Weights of a small image-text matching model: encoder arch swin, fusion encoder norm rmsnorm.
Rows from block 4 of the fusion encoder, named by matrix and row number. Rows with one number belong to one attention dimension. Each number is 128 + 32 x the weight over its row's rms, rounded and kept within 0 to 255. All counts start at 0. Numbers have three digits each. After the name is the row's rms in percent of the matrix's.
# q: attention query, key and value (stacked) (fusion_encoder.blocks.4.attn.qkv.weight, 768x256, the q third), inputs 0-127
# k: attention query, key and value (stacked) (fusion_encoder.blocks.4.attn.qkv.weight, 768x256, the k third), inputs 0-127
q.71 108:102117096122160103117123171110133150145145136134126155158095108123180131096105124204136153199128088188132144130172121147150182147083143076085112105183202091147143119152136135127092170114179118168176186113134113071152173184129106116135114140131126149222149132094164127115161157112159030113142141132100154141146146096188121062120107125179168197146114126120095108129177149112169154142159
k.71 104:134115117111115188094114143154159090134120136129074136067094113153130137115109105067178139149119148110109120147101058184205068137101132140109140102111191117159084195067157123121088112069123122110174144132113115097138132136110124087139214115153104178143116109138126099162147176166140113143148138124111157117114110094122137108143138118128112112151123167115105146112179170090125169130133
q.72 104:100106078163130159131052167081066058162193167176148136146107140083081079181117146159113178064103136113140133112104074069132088132164143126086075126112079119107112178102166173158077129146124130185187162175108147108082142170114089121109102115053167116149122138194143130166120099095177138100078148094089121085163159115114157100117125114132158128142153136103160132160164146102140092130104
k.72 097:133201116081118107181100062160130154165133119128173142110162171146109102127080155095134131143118113105168172126123145188150145067152160094102218188160163199177142158214113110142214127164123111123082045107088143135119094113121177118138169172164138127112085175111126163120151130163142137115110114132152150145096140187168122178110125155109087138119121159128139119173146111164094127154150
q.73 094:061080104138111096071106118168130194159115155147133162152193193155167117109196102088179172112145134159141139135149080080126185145120126102179082151130111148102112140169178105151101103121173129127113136094122145146118130153070218142126160118158134093111140140061170159064086146143161104178119109103141100138117085073183177144159166144187117144109105094130161133121170129125108182166125
k.73 094:162102101070181155131142076101169140114097148108103152173086109186153114129138168172109161183162141097129140142100149149137121146139092147106184084115145182142134123098133104114113174131098147100170138140139073134088154121164078150139133168234086195134163170108071092123137176140074146086096123124114147187116098110129106124124149133141131103151169044072103169126086157163127136056069
q.74 103:163131166167133098170143130021162070158157111114092071117124152147167123068131072133150152134121103048150113149173098158098099137129129130128105119159098055138166126154124144101098176119058114120108117102133151141165163103072157175090150138118169100121152129135144087140113136174133053169119103079080174122115119098112113136112098131105161102105124150204095160135061096096123103168128
k.74 098:101121112119135145086108125111135098120102028105080109093154169154090120135105121075154185117099112142114202161097111129125164084161112148151119176179095085040115138129139195098119113152123088108141151179120126124114076159114134178125178183110113157151066134142163140129167120105125191149093140133124119192153150098117139172124090128167112180146108150089123162112136089140111097080156
q.75 100:119094109157138186103108126122106121128123140130127101071130145154108119118197138177102074160165148185113123153104159160112182187108169097147137095086145161125135116128138105049183124125118116113099147081159107139144084078149151138087118103163156163189108113089089055100106100094034155139107206096091185156188075167169109208108136139135157157174168124070073157121104098166172137150062
k.75 097:102094163147082142152128174153121082126140130163124080186149145148098116147078134154176130216146165158147097143104104102083116142155095097150087091092118150128168155142114090145122201124196085156159137092128101090120208128161146102163141172085103090060158123136099184179100123121151108084117131134134139084092186197107140147129104179122117105160178160121184166133081116142114142086159
q.76 111:128218070161132144150113100128100124108101130134172169092096128090109117111127190097162114203111174135149152111171187064143129109137153079125143152050100147168119123059095104138137126102154142137138134157139160122160078198190162141117143109187168097102106111126114070075182081135129114093125169161125146086059135107117114123096117115126136168139112165102146098084145166141131156135104
k.76 109:107095086100085104114143129088067127160094137135157103170113094131169177095194137154157149141196171112176189062135080121081063108104145084135095141123139123134119091147224086088134145157124156148145088084150134107088106097090124138168108141152212110138100095112083082094118133165102187104098085161147133126141097171130179085163162169108120090148156095127118084131137176112106143151153
q.77 083:164126160096114174150091131135090180132092062095142115075126176160141159105156190101084104130094187162115174083113150117126169162127141109150149107100135082155150114161116079109102078137092119068150085186152066081127125119185163167185136093211095145135127191125112093113143119169158117064120133170153111158154078171132136133159131109086088127112082143079125153053121124112157149194104
k.77 083:108121156200180162120124148180115140155138156163125123101105124153138181122152124141183104162147063098127111130124111189131141076122103150088066146114086170131101061083198158114135132094082184155129157112120206139131136143138091147154089118131139072106156099097085092140073100149084125120152080130159117072168123127155115122124180157150095142119113113132088120172151138110101113128086
q.78 099:178078142117133133158143091145196125141132148144101129129140137163138127103124144108128139122084168142114114111138141139113120064121120121132083185168103116064176128108103149129145087071153133164153123113155115146153192178152130192138165154071148125172149108158165128060156110134150089104135152122203123161173134117151077146172147104154139136130105145128092112128163131051132132143148
k.78 099:102165123126108143070097135125104139167145133047126135128179070155130119104131130121155135111111144091081143131111099171155102132093135196198135162156135133203129137148078114039132127075117128121086150118120140157171125094175154144167076142159125132176139086124144108155172137122124158209102101143105092138117118093137137131189188149119111082138102169131139097146112166091137124167116
q.79 091:156163118113079134180120104140154222120134120049198097055083126155158087123120165161121124123134154161137152085149129125170154137108068171115150138128132095117186154123177121151107116132094091126155154142131088127133160083102166130152110129171100108091116092098148025134088157198178145102107140127135127084111081124095107103122141120061078119134153095105088140078120124123157151132101
k.79 091:160134172122167138125124117135109116171127103155036155132130130101094162114105148116147209133143105129103045197107177079082087127117144114172112145141163083168156149145145144138191168159094163172125103110146130142105104208089101122117177130092144116122125113117137148091146146155084146175170101112152109136096149132149179181125165091174130152144147125137129100168172129139141152106147
q.80 093:147164164061121149148141117140160140103142119134100169068152158178153102133156094171141186177100120109153145118118148152188153151096119117122140123104118099105084119119129129049119106143104137108107107172147129114121172118137126185175124143120141100185136180158124135105135120050141168134137165119145153190086117138113108081134079073063112093138126114118138138104187086122169094089105
k.80 095:134105143164138119036142144180139146131161130156183096178106148090040073135118167134137145096178107093065123117142133092133107156138113118154142107103149132124133163085098172124174109111094138114112097109104118111162106113136073098075153136152134143132185153122123110135095115117115122115123129115116144126127144123138159185087142130151119087102161172134101111079084095074128123106133
q.81 109:072116143140138165133066140141114093158131141160128144129128112126134150107065103164156068084083166134103160135162153080164116090098129129124077153214150153175134121092096078147058157143140181122150075132164072148131078147096064123131127129097138095121088109071112074195177147117111111139096146142112104109137134186124133084169169159144046147177138139158132109195141165133107124086134
k.81 106:109164040107106135154094119106137086117169100096143167121110156138096101107095131124125133082142107135146135174134128123184131117160084117123131167155120143178066100067132168157099117132133090177086095106137127082182112098129140121066184136152183066144127133202115052131135132144164186089152099136117114068108074096139169133089162120132119171088073160115074151153151182112132183123116
q.82 100:136101143142073182130123122135041103097104182159156023179163049097118120145158125161163115149115122115162111131155155168090143156148164079041115105135144135090123135119110111208159136145135128091116138093094163152148153140109167099142087121169090125129134130170166149178165069116143125160111157138093154076155167136119151121159078132155176167089188163119105105138147110190114103119152
k.82 101:122166069077176120098125151152115124117110089186186127154145130178174127131142132049105084087072089073131128093129163167168152148149147083097135128069090099096118135156123127090189108107186128107076182107148105198078099111207187096126140074127058125085100154110066154143141162108090085097127171169112121057133145109136090068160153069118140128093113093145105130160122110065133084133135
q.83 099:116156121197173079088068099151108072217130165161084135160165132116136128117100150180114107141125138146152135153118092123134142150088137080122114132131152126101092076142169208121163135074121105139112138089128174146142104134136116087157127079132112101113059113156140156093152104172164136151125115131173094061113136099124155104155100103124089163108159114149130153106178169074130148100172
k.83 105:122179134113153112128087124136190135158181084088156145120125094063089108083117112072145150132097150233172132142153144110122118065092130124129154155115168136112073163138154101112097101124171144112061099085117127094143148175088135145103141140110169162195107123129119127079166152147131149092135125171119127117153161150147135076143187157166169126103135123120132190144124147122125144185123
q.84 097:123129101148128173142161186152120146170110141175143144142151068088145109129098144145153063151099156148151071098116225124189120155145140060144110069105088113088133194143163134136168131085179178129167068155189162110155125171149104152149142167120064148154091081125129117134156116105105155137230088138106130095079162079109086105150162106124102141121145125122073143140159166117084109111112
k.84 097:075158160094099128147145109080097092101109167084093092084083081158129136109152071117177149114131156180112109095179106135135149101108170146108102166145131142199155184106143082065082101137114122128128136093133109171192169067103070109118047129072172180120118124148050059089152164184124143099093129088130131100112076190123194160121115150129157102136130161109142108152161087099114192141116
q.85 092:142133083148120149111140122094069211100113095126169087085069107098151149145124162162111157088102210145069164055156122110135082100095141110125131179121167112116141149159164134143145175120100145152106153103144088113123121160163126144191126084202107127175077114174178165146086151137150110133092125177104048132105123155096134118127160107141152165123160073122119163124100105116149087125124
k.85 096:115121137132196147103093115221109051177121094175117214146128097130151153088152138114135147138146120105193106239061099107208109156114066145110137125108174137163172091182119111126117183222197079146101120119128144155112079143118200102142101099101142145147097133115161103145123078135097124122162109140155119086160145096166159184177126141132162133181097214098145097173141099101122137121117
q.86 104:152080117154168099161085110123194144106120138132157180086145090114142142109126129157171154090178207117173106173135163076089124123127142150161167119096132111121142113097095117137090111138101131087107150095154239092168111162209138107146089134139121154138118053140119122171124146131170164147118118165089162160080156177149160078169104091078127128125114116111118215126132070142123126108116
k.86 103:130147187118163169098115150138140180214104104117114117174154085108105132150167129157095183148175129149083120152055121191117079075095104139135060131125144131026113087113190114161133112124149134178135070079143055164120115121155123143109149104140162158089146126146132131114134125163113195138139087091089135144115152130125108090085147133089194075106142171087091098125152146138114133102168
q.87 097:119119147112156109171125143141141199097138096135073137165179084110126116100066139109084041165112129144060089106081105170154088121126139121111129107140216105124159134139156097115081164148132164161170116139117124048131187105098097065159129160136144135105153121121102138121166139134151134157164139053120142175192108142096143125121087138085138154123108200136148137152139162159128145164101
k.87 099:106145166132072129112125174095136113150199137150124087050075092100125105102146074077133150093130156181079102149135095120096107147123141179122134138159092158168115139121107102148159126088072132064101130071162125111110151097153150121068075068121103169111129126113126110145110116124110137086109091136156147054120062105142117148120160075110044107146154164142141105124163121112110129139107
q.88 098:114101146124081150148076153128119128121148111139073162130128156165119148149076139160112185223127156085102147110180105165082175110134132146143106139093095154083124064129141127130188087116142112124167048132146101058106098094079209093141183135082149147102190127105137142167033126130145094135092114105092110164151071134164129146118084144130145130136110121103150132132122118100107119122199
k.88 092:098115145109148137178120146123126169155202116153155125102128138135120142104165116178178072137155131051102046154077113097141129131126054191108134114149087103097098131097107111110107138126134124126159167120124150140141149138112131148131137182120110122154178192126133096132223161125160206118130124113138133166144123108132092154154148129170092081080111133091080151119092120097072112132075
q.89 094:124156100080148065121104142153138138147140146122107160174113126094171106113168127141134118144096106103174106179106133124067167119065144154143099168097129104112103158078140188212133163113145146141113131189165135088143143131156123107131130120129074090149142120113153082120132099128110156129073103132099117077083086134170123112161162113151159117135145147163075090171126123165156169199140
k.89 089:141133114067188159147093102113123120117170193127152117103139076115113158101127091164084102100116163132153171122155150124082082085146078107135108095117150140108104164104091086141115117150155094075116121095129131100123131109141089108134097126164166143184168176153161160110154143201136089112141180133116134117107165132096148114127096223090051108112126153175148149113134127106152132164116
q.90 106:136163169185125164138094113139146140141129100101130161195226123127108130149133122130175051138196093130108125076116168170121111077137081125129148066130108108123200096146175124103064103146101121134098129172178086147203135119166119148134123127141094104186090155160139159100180147103137147076097070119120137127143148166148110063178134148189170146103084113082182189138171121075125051128098
k.90 097:101115126193134100116077118158137202136178123173083142088161146104088115147094081124174129096095143151156111129121123109116134122108150112192128164135116095129109090160108147130185117096123108172086110056086156109202071139166122107116118120146121151141078133190130121145107112091103103144117168134097154103160098125162172119225138098159139158194141128160040101160130137154067134135097
q.91 097:149087144110141172137146118089130136093090152143177120144122107161162170150066160137118131125129149173172184189115148146194165096151129141177123118178067083046142142117111096082162076153126172107151098136139162099144099094082096142201106099117115114135155100113169140139161091117131092109121135205134131155059150105122070154099084114082114135125130156178125087113167084131129116118105
k.91 096:153102081163143145152147153148110153116136191117142096182098131069086126123196115153142160110168147067081165129108162115105115162168172120120142157048184129112173093133126138147097095113105121112082132114147196167105101131091108090215152127144198173085075148104017096157170151145113176125094117212192096114173123126145173129130112093106097121152122115099088179146133095129147178163143
q.92 096:084134183111099159124120129104115163138127166162107124155172093193149142102142094142122133162137063111146069091164122162136135065167124138168119177157087117111137166141122116133120119189153178085115083117160177118205118131145132112161128151144162144139083090111114168086076120156117157124094138097133073165156046171079122152130154101130113103182100139160140133177128134110111177108077
k.92 101:116117056114131048140102117155109094124120176063158161112141108153114140141189160129136192080102158101152111152055156033176130130144120170217147126132143187162162102114073084152110123151168177132099067148124151181126156136146133112109125107111166165134132148175116085105091069073141138082137085141077123106121121126164163151140131127110087132123144135169091121150184116165115103134163
q.93 098:102150091115125129151140130139149096089094076169162164099105091129120116153133136102069122165149106108194187198026151089118191160157147068109133083138142106162097133079070156132151153087121094088146165125172156131136078134104146152153172103126153069128076171124169097101136084136080114162119108158089119132135142113164121149168150172100163140112194127087128105179166128181087103106103
k.93 095:138095086103149144119128124143188095083102183125163070113143198135160109154099107137096114139129125136118120111148116162144069171142074080084048164106181141128107110093229089155100149128133111141138122145147057136131109075096128142083142118146162150096171086123107160122122122154164127121063135118114186143103163127063149174111118137137142137167107087076160110103105127078176138158117
q.94 100:124173151156086111149161155137106144113076109139161128083094100155158177119088119073075122123074166115127067126137143143128125147110134110070136134124118132093148168160176108125152154095085095111166116112127131125137135155127113095117111171156095146112136137160098105119197075125094076095138144163120136076025132087163089206144087068094136138100126155189151112076165130134098124164103
k.94 100:104111151090119146111145096114147104147157120149147079073137111106110127123141199065153145179106081120145121100128097171101154090125125094074129125095156083107101116155152165061129157124174129083093125095140171160176167074157150159161166141105120150100107108091139111126149109153161126196149086119157069116235130087091153139165152055167205159121119105107191087178152112132115148132143
q.95 101:149115129197132135136169093142094144087091138159125159165127154113197148130145152148106174177129109158134087126164133159055164108132108124103112137106096125073211067167086146098060128109099126135067091137155140172192162184128144146119118141128132127189139110157132150058117141139122139086128109094136148161214147124080118158100133119189170151110120164123138141206150133132174113093145
k.95 099:153120143135102123139078137129134178107124120129103090148186111103078125116150121122207110058118112101150185191114104146167164111125131125126146116141117118111061129109061158116174113094146103087127077132105179113133141109120167146174150127165090177090105132147128158175139096043150100135127120107110093113165123145141127126165078148110078182128143194134094106109148139067105111109144
q.96 098:120187104127143186064102182090139129150164136116154110083140085128133119094168039111159178054069178107118093112155121152134115093121141192150135171113156131127117087081136159126170092135161177164084122145131147104093156091109112113134126110134130088174161107152094106086114180170140127161127149116153135114128086171125135138110135155181093130097124112119128084084147168103123162111129
k.96 098:146084126133194164084149177122119142105105091101094098148139124130087144117102099153103128158167085099096099084088183184146127120115118167172114159132162130137157151104118104077112198131116118142100207129158092080113122162148178137156124141139128124125083156147153107101137133169092064153123171181148143102169082123167145191131129136106148070162127169111143101121070160182177105117096
q.97 100:148125110109115112134161150107105181120148074098107131178087079067149122191125124146129108111128118134165137103108115089092074076122122146113075146145140167096097175087145147123142107142205099150140132064096165141096123102152198134128157174163137110058146116122145186091117148112169112121101162123112137102190182155104070136113104124138208133115115087153106052088150151152129123145114
k.97 105:071132124143184126075152148114054102096122139120117159138064104140125151130119095091125158158199100161155095128138129116135104124144113123088165130212140115140155160138089125087199169124150117140095113090152177136085087127065133145123093101115104110119138098114143097082148157087081087097150109091069114145111133106157153131081169141107137117096145104117123166105065131112118097077166
q.98 099:138118119123180102168138119074111102132099124127125148194073162123130074083155115115130130129118123123149112106170147093051139106144134129196120098131088097142094134120136147134151150111098086110119135102061103177129131072132184136107190172105210052118149125141093155188146111105149126163088143237128143190132094128075151138146112146170174117079144115142108132165155095146116158102135
k.98 098:127176140171107187148133077148082157051139125152177132136134079098116096089121057164136155169138154154171104186073184094134133175126076124104149068119109151197120122170143126052173147177116198154148153159124129090188082067086095106141159142139116173158123139160184104127128145125121139064144158141156105149144143083072160062082139111099092137113139138104160120126089108196128129133171
q.99 101:152134141069114107125095145132190116079158122124137161116050152104112105135134112143167125103101146172186125144134095152062105180129153145100100098156144132103151157172155120178108129153224113106132173160117107172180106149128135082132092146100128120090173101163135097173097154145129144139110164195105165146164115158178078174089098129132119177100131192116207106119149110070151127112118
k.99 097:110194077099117153137077128096143119173111144134174147163154089113143117075120116126149131168127139103111121142160127189137132109174093180146122125126151173120054146131106097165099141067039110154136128161097163180161123107136117011150176140126183122175155125126099073134136108095117116198095161115119129167110099114057108082122153131172081148127180090130129145158146081183133167087089
q.100 109:165157179141112079125092118107181145131107172199093091132123133206136114138147112097185148068126121170161188163123130067120158106168102171113148093138093130094124165117141105179037135123113126113114111161125095179098147077126111096072152153102129152090077160148131177174125130145132130089100121117116121135127121117152169143118093183156099137099170114194135104089181063125143132102084
k.100 105:093071150189090107149145132082185187148137134110121188147152105113088180132144114119145214112092167137118172169173135129112143155131113171162118128110140063162134142133181141188130169101129108142135107122120128134134111138107155128141132148135074170159139122092120107124108143064139083142114142143165118177116122110167151147102120113119134101145162073079129130189121074187125177126195
q.101 102:181146143146077171145092031163154124133165071110100106126126091079110114114139143083150112163156113094145138148147140078104176071084114171149115096112133111108111082131084189095096086105165161149153129174094087177100146079077142116106077135126189178126151200146142168076088174113144129050180118073165068116118149114121131103117147123129182102206101156104096148104089131150134106102113
k.101 102:099170160110132066135118116094125117150146115121112166102153140120136085095094119207130181111189116155147064194160156114163149146130140155087141152121135099082118143112130165121092166090158131106140135105119168124120114164125126109197119198095102111121133126122089129140097143161148102126072140081121114134134156096110157157150134127165087166134105140144137116152098155124116106080133
q.102 100:146147147092143086082136106066111110146100130107133116126130116096097097135118115088136146153136110106158142102126111136098142106165186162136095182086144122076100088140130113144119102111177132075085108084167116141054104158155178155126068155149198111118147107103170121206114142148139062127094157184162118116142151157069112146160079128126194132110121117124119126155133184075116166140131
k.102 103:046096151097136166103131117130095152139168091187133080102127095147092139102126045123100135121155087121091115085098100158118150155086104093163127089119117130105144176152127128118115175148121124206104120174162142138085143163102199064114131202181145119092185109152140126083107095151136097134164163090159143116170135146096116084147134120154094099130140149125119123125137158154160108104209
q.103 104:175166092108138115149102106144149187105113125097187110112124168162141056154145121175131141171077125143135156140084097133171107074126152094148100155183118072176117147168176090138114123150129173174184146126179127109118157138103142129136177114111159168163112068179152099091129116134098133082108134183160163114177137141108179143097130108075087108119127131141156135086081131148118132087154
k.103 104:188144130172194084113122110080104135130159099163128156140148129145123148097158106200099119118111123120207161115092128105144086153130148182095120075067135184160184135127118125093185105107122121101180146142056159120104168071086092140155116123183096141092125131189145122136086116152117129114114146158129136117155122097108139136152125168128126151148131158091053137176155112100110115081107
q.104 106:120108113148098114130134112104084130140137144201159172140130085104065110132178155115142139178107142105152134158128163143125148104086066172123137164124153130115164099062162116088158141118096138145134110182139080154149104133180167122128128181179136138152100153168090123095167102107111176106139062145130075164192068139169079048140107149094092160219182179141171099184190087120130164129206
k.104 107:151101078160150142167170120133122129089120141122124129152089164101125089106151104142076097041133104117125139090201101117157056144129124079102108154090093163106090109133090138128082134177174143109097128191100152163175110141114140131126147131155085125180134168127088192143102168157151193108091094096132139158171155091154138120162147072081117119050125168136117126135070108087199126098132
q.105 117:106089104125095132122120123153162103139139119111131172137138115091117095084138111166071107167073129138179189149140114187098123189124132127160108159114119147074093117183137152113169130118142117116142157097073160114091140134116140185114138155110096074129126127100143151137129150155157150179043193230123172109113103193112109149175148150095091075112087114132102028092134107083166115126152
k.105 117:071113155056089186066118212166122089056119114189209093111139110135163147186123116144136123127156134094126077098089098118115115108178127176157167107090141098123148072127148134127154136136108095144139116113116139113096106087095114076132095148091155168116175166142173099054134114123120126088130080109158052135090122105103127158066156154156162071132159135142075153202111141169167130139062
q.106 109:151099210157105099090099207176168108117168162112108136135121143152114126097120149114138126108078137123138115100152163138075133081120169139146167159143124145141142181065136112143138153162163181140100103156119160109145170113152057155096140197106099150103112132104101142124118121107132126143152049144098072148121112154147172180120136123140131124112157087135133140093098035118204109096072
k.106 104:101192111153111102101182128107076168098121163150151195087115146103169105082111134130062191134096159125104152165205184131126106109113040179133102160171146148190126149122152081172188121037091092129155125167178091105102138146178087173134150151164105125063122118075113083106138124131163086199099091155150148138122108116141126115124122155160130154138121091088070134151154092122151145152139
q.107 105:117174171100108148136129149099092109165164083157139122109129136117186114212185119112101139125114140131089116183085140147141084094124159144084096097101134114189115130090187164143111159082123186092071189127111100123146159065074208140145137108157147095141123129183128126142109110109135085157123088104037083071149184150093189080119111126138101113114117119121136160182080138160063110069107
k.107 102:157178049157163119118139110109110149106141098158127185140138087203131106114073121163058101180113096112152059142211157099121140132110145136128114140108170152198103194099099064169101093146105085116111114130135123071104119170096106101110111101061106111159142147062165129155139173165158092082170168135146147131130095083069125089179126084114129123158116121128159108122144161126129126104135
q.108 106:151145116169133198151190085162111148168174121090191126157142137130104148104082104148138113119125137113140123116115148145120145145185091096162155161178173117144103160109151076111144106111129084181154156114107142194129134107128103104113113091142132147118122165102099162137102140153126068145105089183055116116121100136175102134099163156138129098110102176040109164182088153168163133131141
k.108 101:189141079169104156106161080162154089106148168103168113107152161095111142129119119142096150124094098131157153198115146160141162136137172121173137092128108184111134165159097148112108155120151227109165109168137152178167117148091040121181130085188127118139123138173112127134158127120126132120061181086131126152134150119144100084151099137121112130133161101195122127101132163098081176133131
q.109 104:129145175165188185183104127208146104141092087096091126090133157130105057076118202146138119126165074136113110141099094114122110072122114145125106169116190109125206159091084147166115125190144139087158125163154133182140164137152079143121130074139102096126140161102167151112156111160183113132095103095136130166128165087143113168144148165125129051096106211127106132117121107120102136129192
k.109 099:181118109149205157146075110122049127133155130076124120108169131094088076117108140200136142149186185161130137138159130092112088094143110176138105151102090127127090112149121082124121132115099167098154071122086145151119139183104122165139146137111095105072144132154135122143093177165157197102161194146117121120117134141138144050096077170146139118164153108103105142128113090113126120088145
q.110 102:166106174098103123058130167114157088099151148152105195167131139091157150131114182073147163078142120141127099152109101109123141068077121102095097126118163164088175121136141137103106150144101113130103205103121117149185102091131127137178115158155116051117135069163167079109149156121128148154125101148055087133136112009118127129154157113127097184157208143083171138142160139204158159092163
k.110 106:119173066119124138110127092122119134104127134170158133118139173087125155060069132118081112145115117142099058123157096134085143119041106064107095171114113177128118104079075076106091108103137168123181101123085158153140094114146172138120155115208133084166100058151098114150142110109094202170169136109166143096170094153084129171106139095133136105127083149097171147109144086109230086150146
q.111 108:128107168149183182126112112202134138102076106116129089130126162126093167118182117185154076165144159121107169152106048090135082170128133123158120107144104163119145195110142130136115091207134120115116167119104106138121115103197172092120106138087114107124135195169144135131082182100125129088141153125087075153073145102100175119107073124179093130131124140108128180175138045099084121150124
k.111 107:144107100080187129174138139113139130120105134096174129124145091127115044122164168132150129144168142107141098165111097136167170150085154121074135093115072110165086107134128043164128112117096140167195139094147112123145154177165139066121135124158125095098159189117147088122113102109114085145148208074148153172144142111169117155119142068113146109119164080084134087100116077171165129109161
q.112 110:092083106107171128116173196132178165131187128184139110154135106132104163103142125082196131154105125131129121148162127131081120093155140127107089126173110150123142060117135133129144123108111181091087159177150089095165184092092148159137113136134152125120129138096089076153140095133150090193121133133131134194171132126175126146112090100172143125125163110173063096129073119132178171119100
k.112 108:109120106176099106152164096102146125103083151063085193130143160151111124111144106076155101157168122134121110118154173115148150120112104044117101051139162155156136096063075121149144100195132155139085164132163105155113075094111141136125095126095143130153152137105131126173168185149133078144094119102131147144094123144088139087078166118190088103138194131150100141188156139141187059158143
q.113 103:122103070131142152096140091177083118124163127116180106150063138187154120169170147147146188124063110128123110186083081139124116146109110196054103149144097079126084120099204138161150122128141139134113102152080136169122177100110157146168135088097149116111025127147147122096123090158099110134159121161085126086134142079166063177120101121165105125123145121180128100115123136145112119143110
k.113 103:134151128144106100090149103109128157106122146122104182160200118147134109061109116144104032182091172118200180126078178122130154114142129119157075180179115109106125120154120146187189129120099104148131127159145104123105099149136074058136110104157135164155159194128116059148135141147165165082121107122153132161162146132179156136063152127096165145150135121131093150141106094097065170121087
q.114 113:095116135100131158090112193081151097176100143147111153174072107072131157041126129205103150136096104162136145161157099092179085181165097103109132163132093118124131136143163151111155134093102093152083124140133109135102102111112157120103117179143136058146146129058101101122146124131104108096161118152123150154084135140200111116170112126144105097123155138121145106186122164162086086112104
k.114 118:128108121119093077127103152134175133115105193148130050111067178174179145161109135144187107143139070145157113108169152059148184153113078141151184109164115173122094164108112090144150128118123140182109156156132148158147163104152140073121099146170168111179158113166109118119145106143102135140141095084148090178142156136098156155113140139098160118140150126096144084150109133178174163140139
q.115 096:152133159089133180145172148149150103089119077127086138080098139192159094125111041081103123152102146118101151158146151100139163131124128088161187112156086132113148156140130145182094156124122117157135116133088136161113058219137085137137138123107202132112116069112075140085130151111084053114133079093109150157097080126098125160176155099129163100094093178172068129189106122116134112117126
k.115 100:122168094120123112197171105151110155043114177115131080153128139120188159130173187141121121169136162082052133134153192113108112107109141130148054127198118128203092124129097102141141128099116163099041106202122094106133120131153098176056095143068147148180081114091123162137156089142139107235163146088122117146118103126126092119133080139127169190158124094116153115128139163146156151097105
q.116 101:159085144187146128122130069102140160138132110086155128117159100100070118124121104124132129186159083091134121158175116129091108127125121176122155068092114185087110102116127158173100127123081105124120137124139100170129115074150048167152140111069146080115059123081137114101119110098030208100107105118138135107095158135106156176094123081143070176114142140124139143179141089146157133137159
k.116 098:129113200093164151164125084150108172112152126168161124163118142093108109101113128179131140104148116115117075119168131078151118146145069140081130143177055097154123101137152185182144128091074101102107119067147137124111093116084117069170159172101087138180096147133112139169096168088181158117119182128175139141138169152148089106161144125143182145078114092166159093144147130168172103121119
q.117 109:094169142119126128102151116062109192140112196105170096172146142143163105141155105145115151093106130100097152098159141099120158119109066145216190106111103184099131078120161139136142141142088134182137155119200119130106100099196163111135113081128183095119154132158117101131133174156114176104163108145117112157130145113121103130093180107103156161122143063128112109167138061162088133057126
k.117 106:178110126148145126184175094167072164099195135108144138146149094094039107132137072163086150159124088154103115128107111079118157249138104095108138153175125176181107073077137141109161150099114147147145140107132115171088130142190165165148113133130160132170130101097145177120092159130146126171164093126105075110188097103119084133113111149148173168072075166066093098061120110120155148151135
q.118 104:185129123172126150148146149080085131098110157070135166160152117074099184121112095081103074118094176143095143079127154134158129147176171162137156089138119068094131160099120166156133103064138148113157159129065140074070140148161104151124188141123083131140161115095108166128139099136115113150114124152193081083094087138110137068178155185092121127164118090081122135135114142132112120173081
k.118 107:111181128142103108186085109180079101127079128183097104127103130151106099159157094112096162069110139163139171158114064102097137148070195139122177157085098122152123144142157119100157153161142093091118158069125123128190163164165134062091123112092123195120054113113117122088097107156134141082166091154157144140120134126118129118124124130166123116152112132194105197152124160164116123123112
q.119 105:083131113085092110130105148123083105153096172127080181115143173112151147146112129102081131116109092189208169120156129127056157164098072160119118152069116148134133118152091106098121143180105133105113136218140114130120132142109098106108192132143130124143061106130137114049119133151119143115143140134149108093037132095155133113167065058172116109146177107144079141150074180109105088135166
k.119 110:113116110142162135196169146135117135158170137097134087166091200105168201152156186073110101140071129081163172070122114109131138094142096137095097068119177099128131121142102092168075137085132176193151142136100149163138141154107098096155179149119156134170077140144150150169112135101115129110121162120190188110159118156153144227180174173139119136113107113085143117106109146140109170143105
q.120 107:124130098156112121139124116176082146110093108128070143173149084115149202120109142160126113153163114170179123110110155153129160103203140088112170146045138155108165084107093095148145072105147074168135131104126138103071165165149096150166114099136092113166169130074113124140140084131083133102115112142096090119164120103138083171078124117124042126160180114113219136080121133144101150125118
k.120 101:126130088119090136205143130139101040129136160150139121175103139100164178157152169162119086048140089110120163145101020143151123087116094215160126128137113081095161138149139156172093121151114123101136114130139097181106184108123100083148116126155076170126191048146138111104080138177167099130039092130119066115133148136129103149171133153080171138082081123132116116148169134079128127080092
q.121 103:159128140117152159155108145131139139137175116158157081153130133137192148145149096112187122109176103103134139125106150077117115138098113108129132096142135167153083096124136180139150118142116111159088096112158153115161095091131140159121122064109139085108161132097057125175146138061118114073091171056137102213128141057098107124188144125142114182146099149168126184138148135156123163145094
k.121 109:133156141205099096188120081086103174106128131115122110118151156077093161153159158107146146220117120187121160163130087101109192088179132091083219112194102123142115146099136177121170108116163164036100133146191130158146203113145142117083112152142159124134144130081122126183087131103149125113117082140151138117113104124123175077146150110131173135145144070112144127091135165103132121126134
q.122 101:061059160141107110067132128102122149118093127148115182139162120081093155088090150152120162109125145136047132104158122169145142156100114171144075174119080190147178102108150145153154068151128079123175143104102099118155180097184119140062119145116125156088111183094147099139149144092124140104123173168096149073104118124111098151085154129123152119093179187119080119145181121138147175136167
k.122 096:099107097080074146158108177154122098126113194138111119113153127072092127113175082096119072077098174125100099108090094102130150164206155140183072087132070110134119174146101124100119140128131132156109123165142095135104122168086148172078118121121067133134211141141111085127128109116123107160154086090171145165088081138092148183176132122137139121091130122129150130077091075099142137155062
q.123 110:154168214157117162161137075159135104090120116085157141121131098083130081100114150127120115156112136156072138059124160168153155117137157091083103092138125085103144155071125183118074154096112158087151105155173096138101072113123133120154144154134129127171171112191143127155154130109137143120136177122162112162133101098128132125079163081111146085170103160081087127140157135117140157104213
k.123 104:104162147126126083152119138138100148153093085171130112143078122145134129122161106187165140149180173099058160173093177048079166147092149090149179105127151121105138118148116142094121140142159083122117134116078116182156138100114143178172146136093076127096131180132063137106206111149191088107153143146113145160140148105108098072156111122142120072116171137185069129091120069106121135128139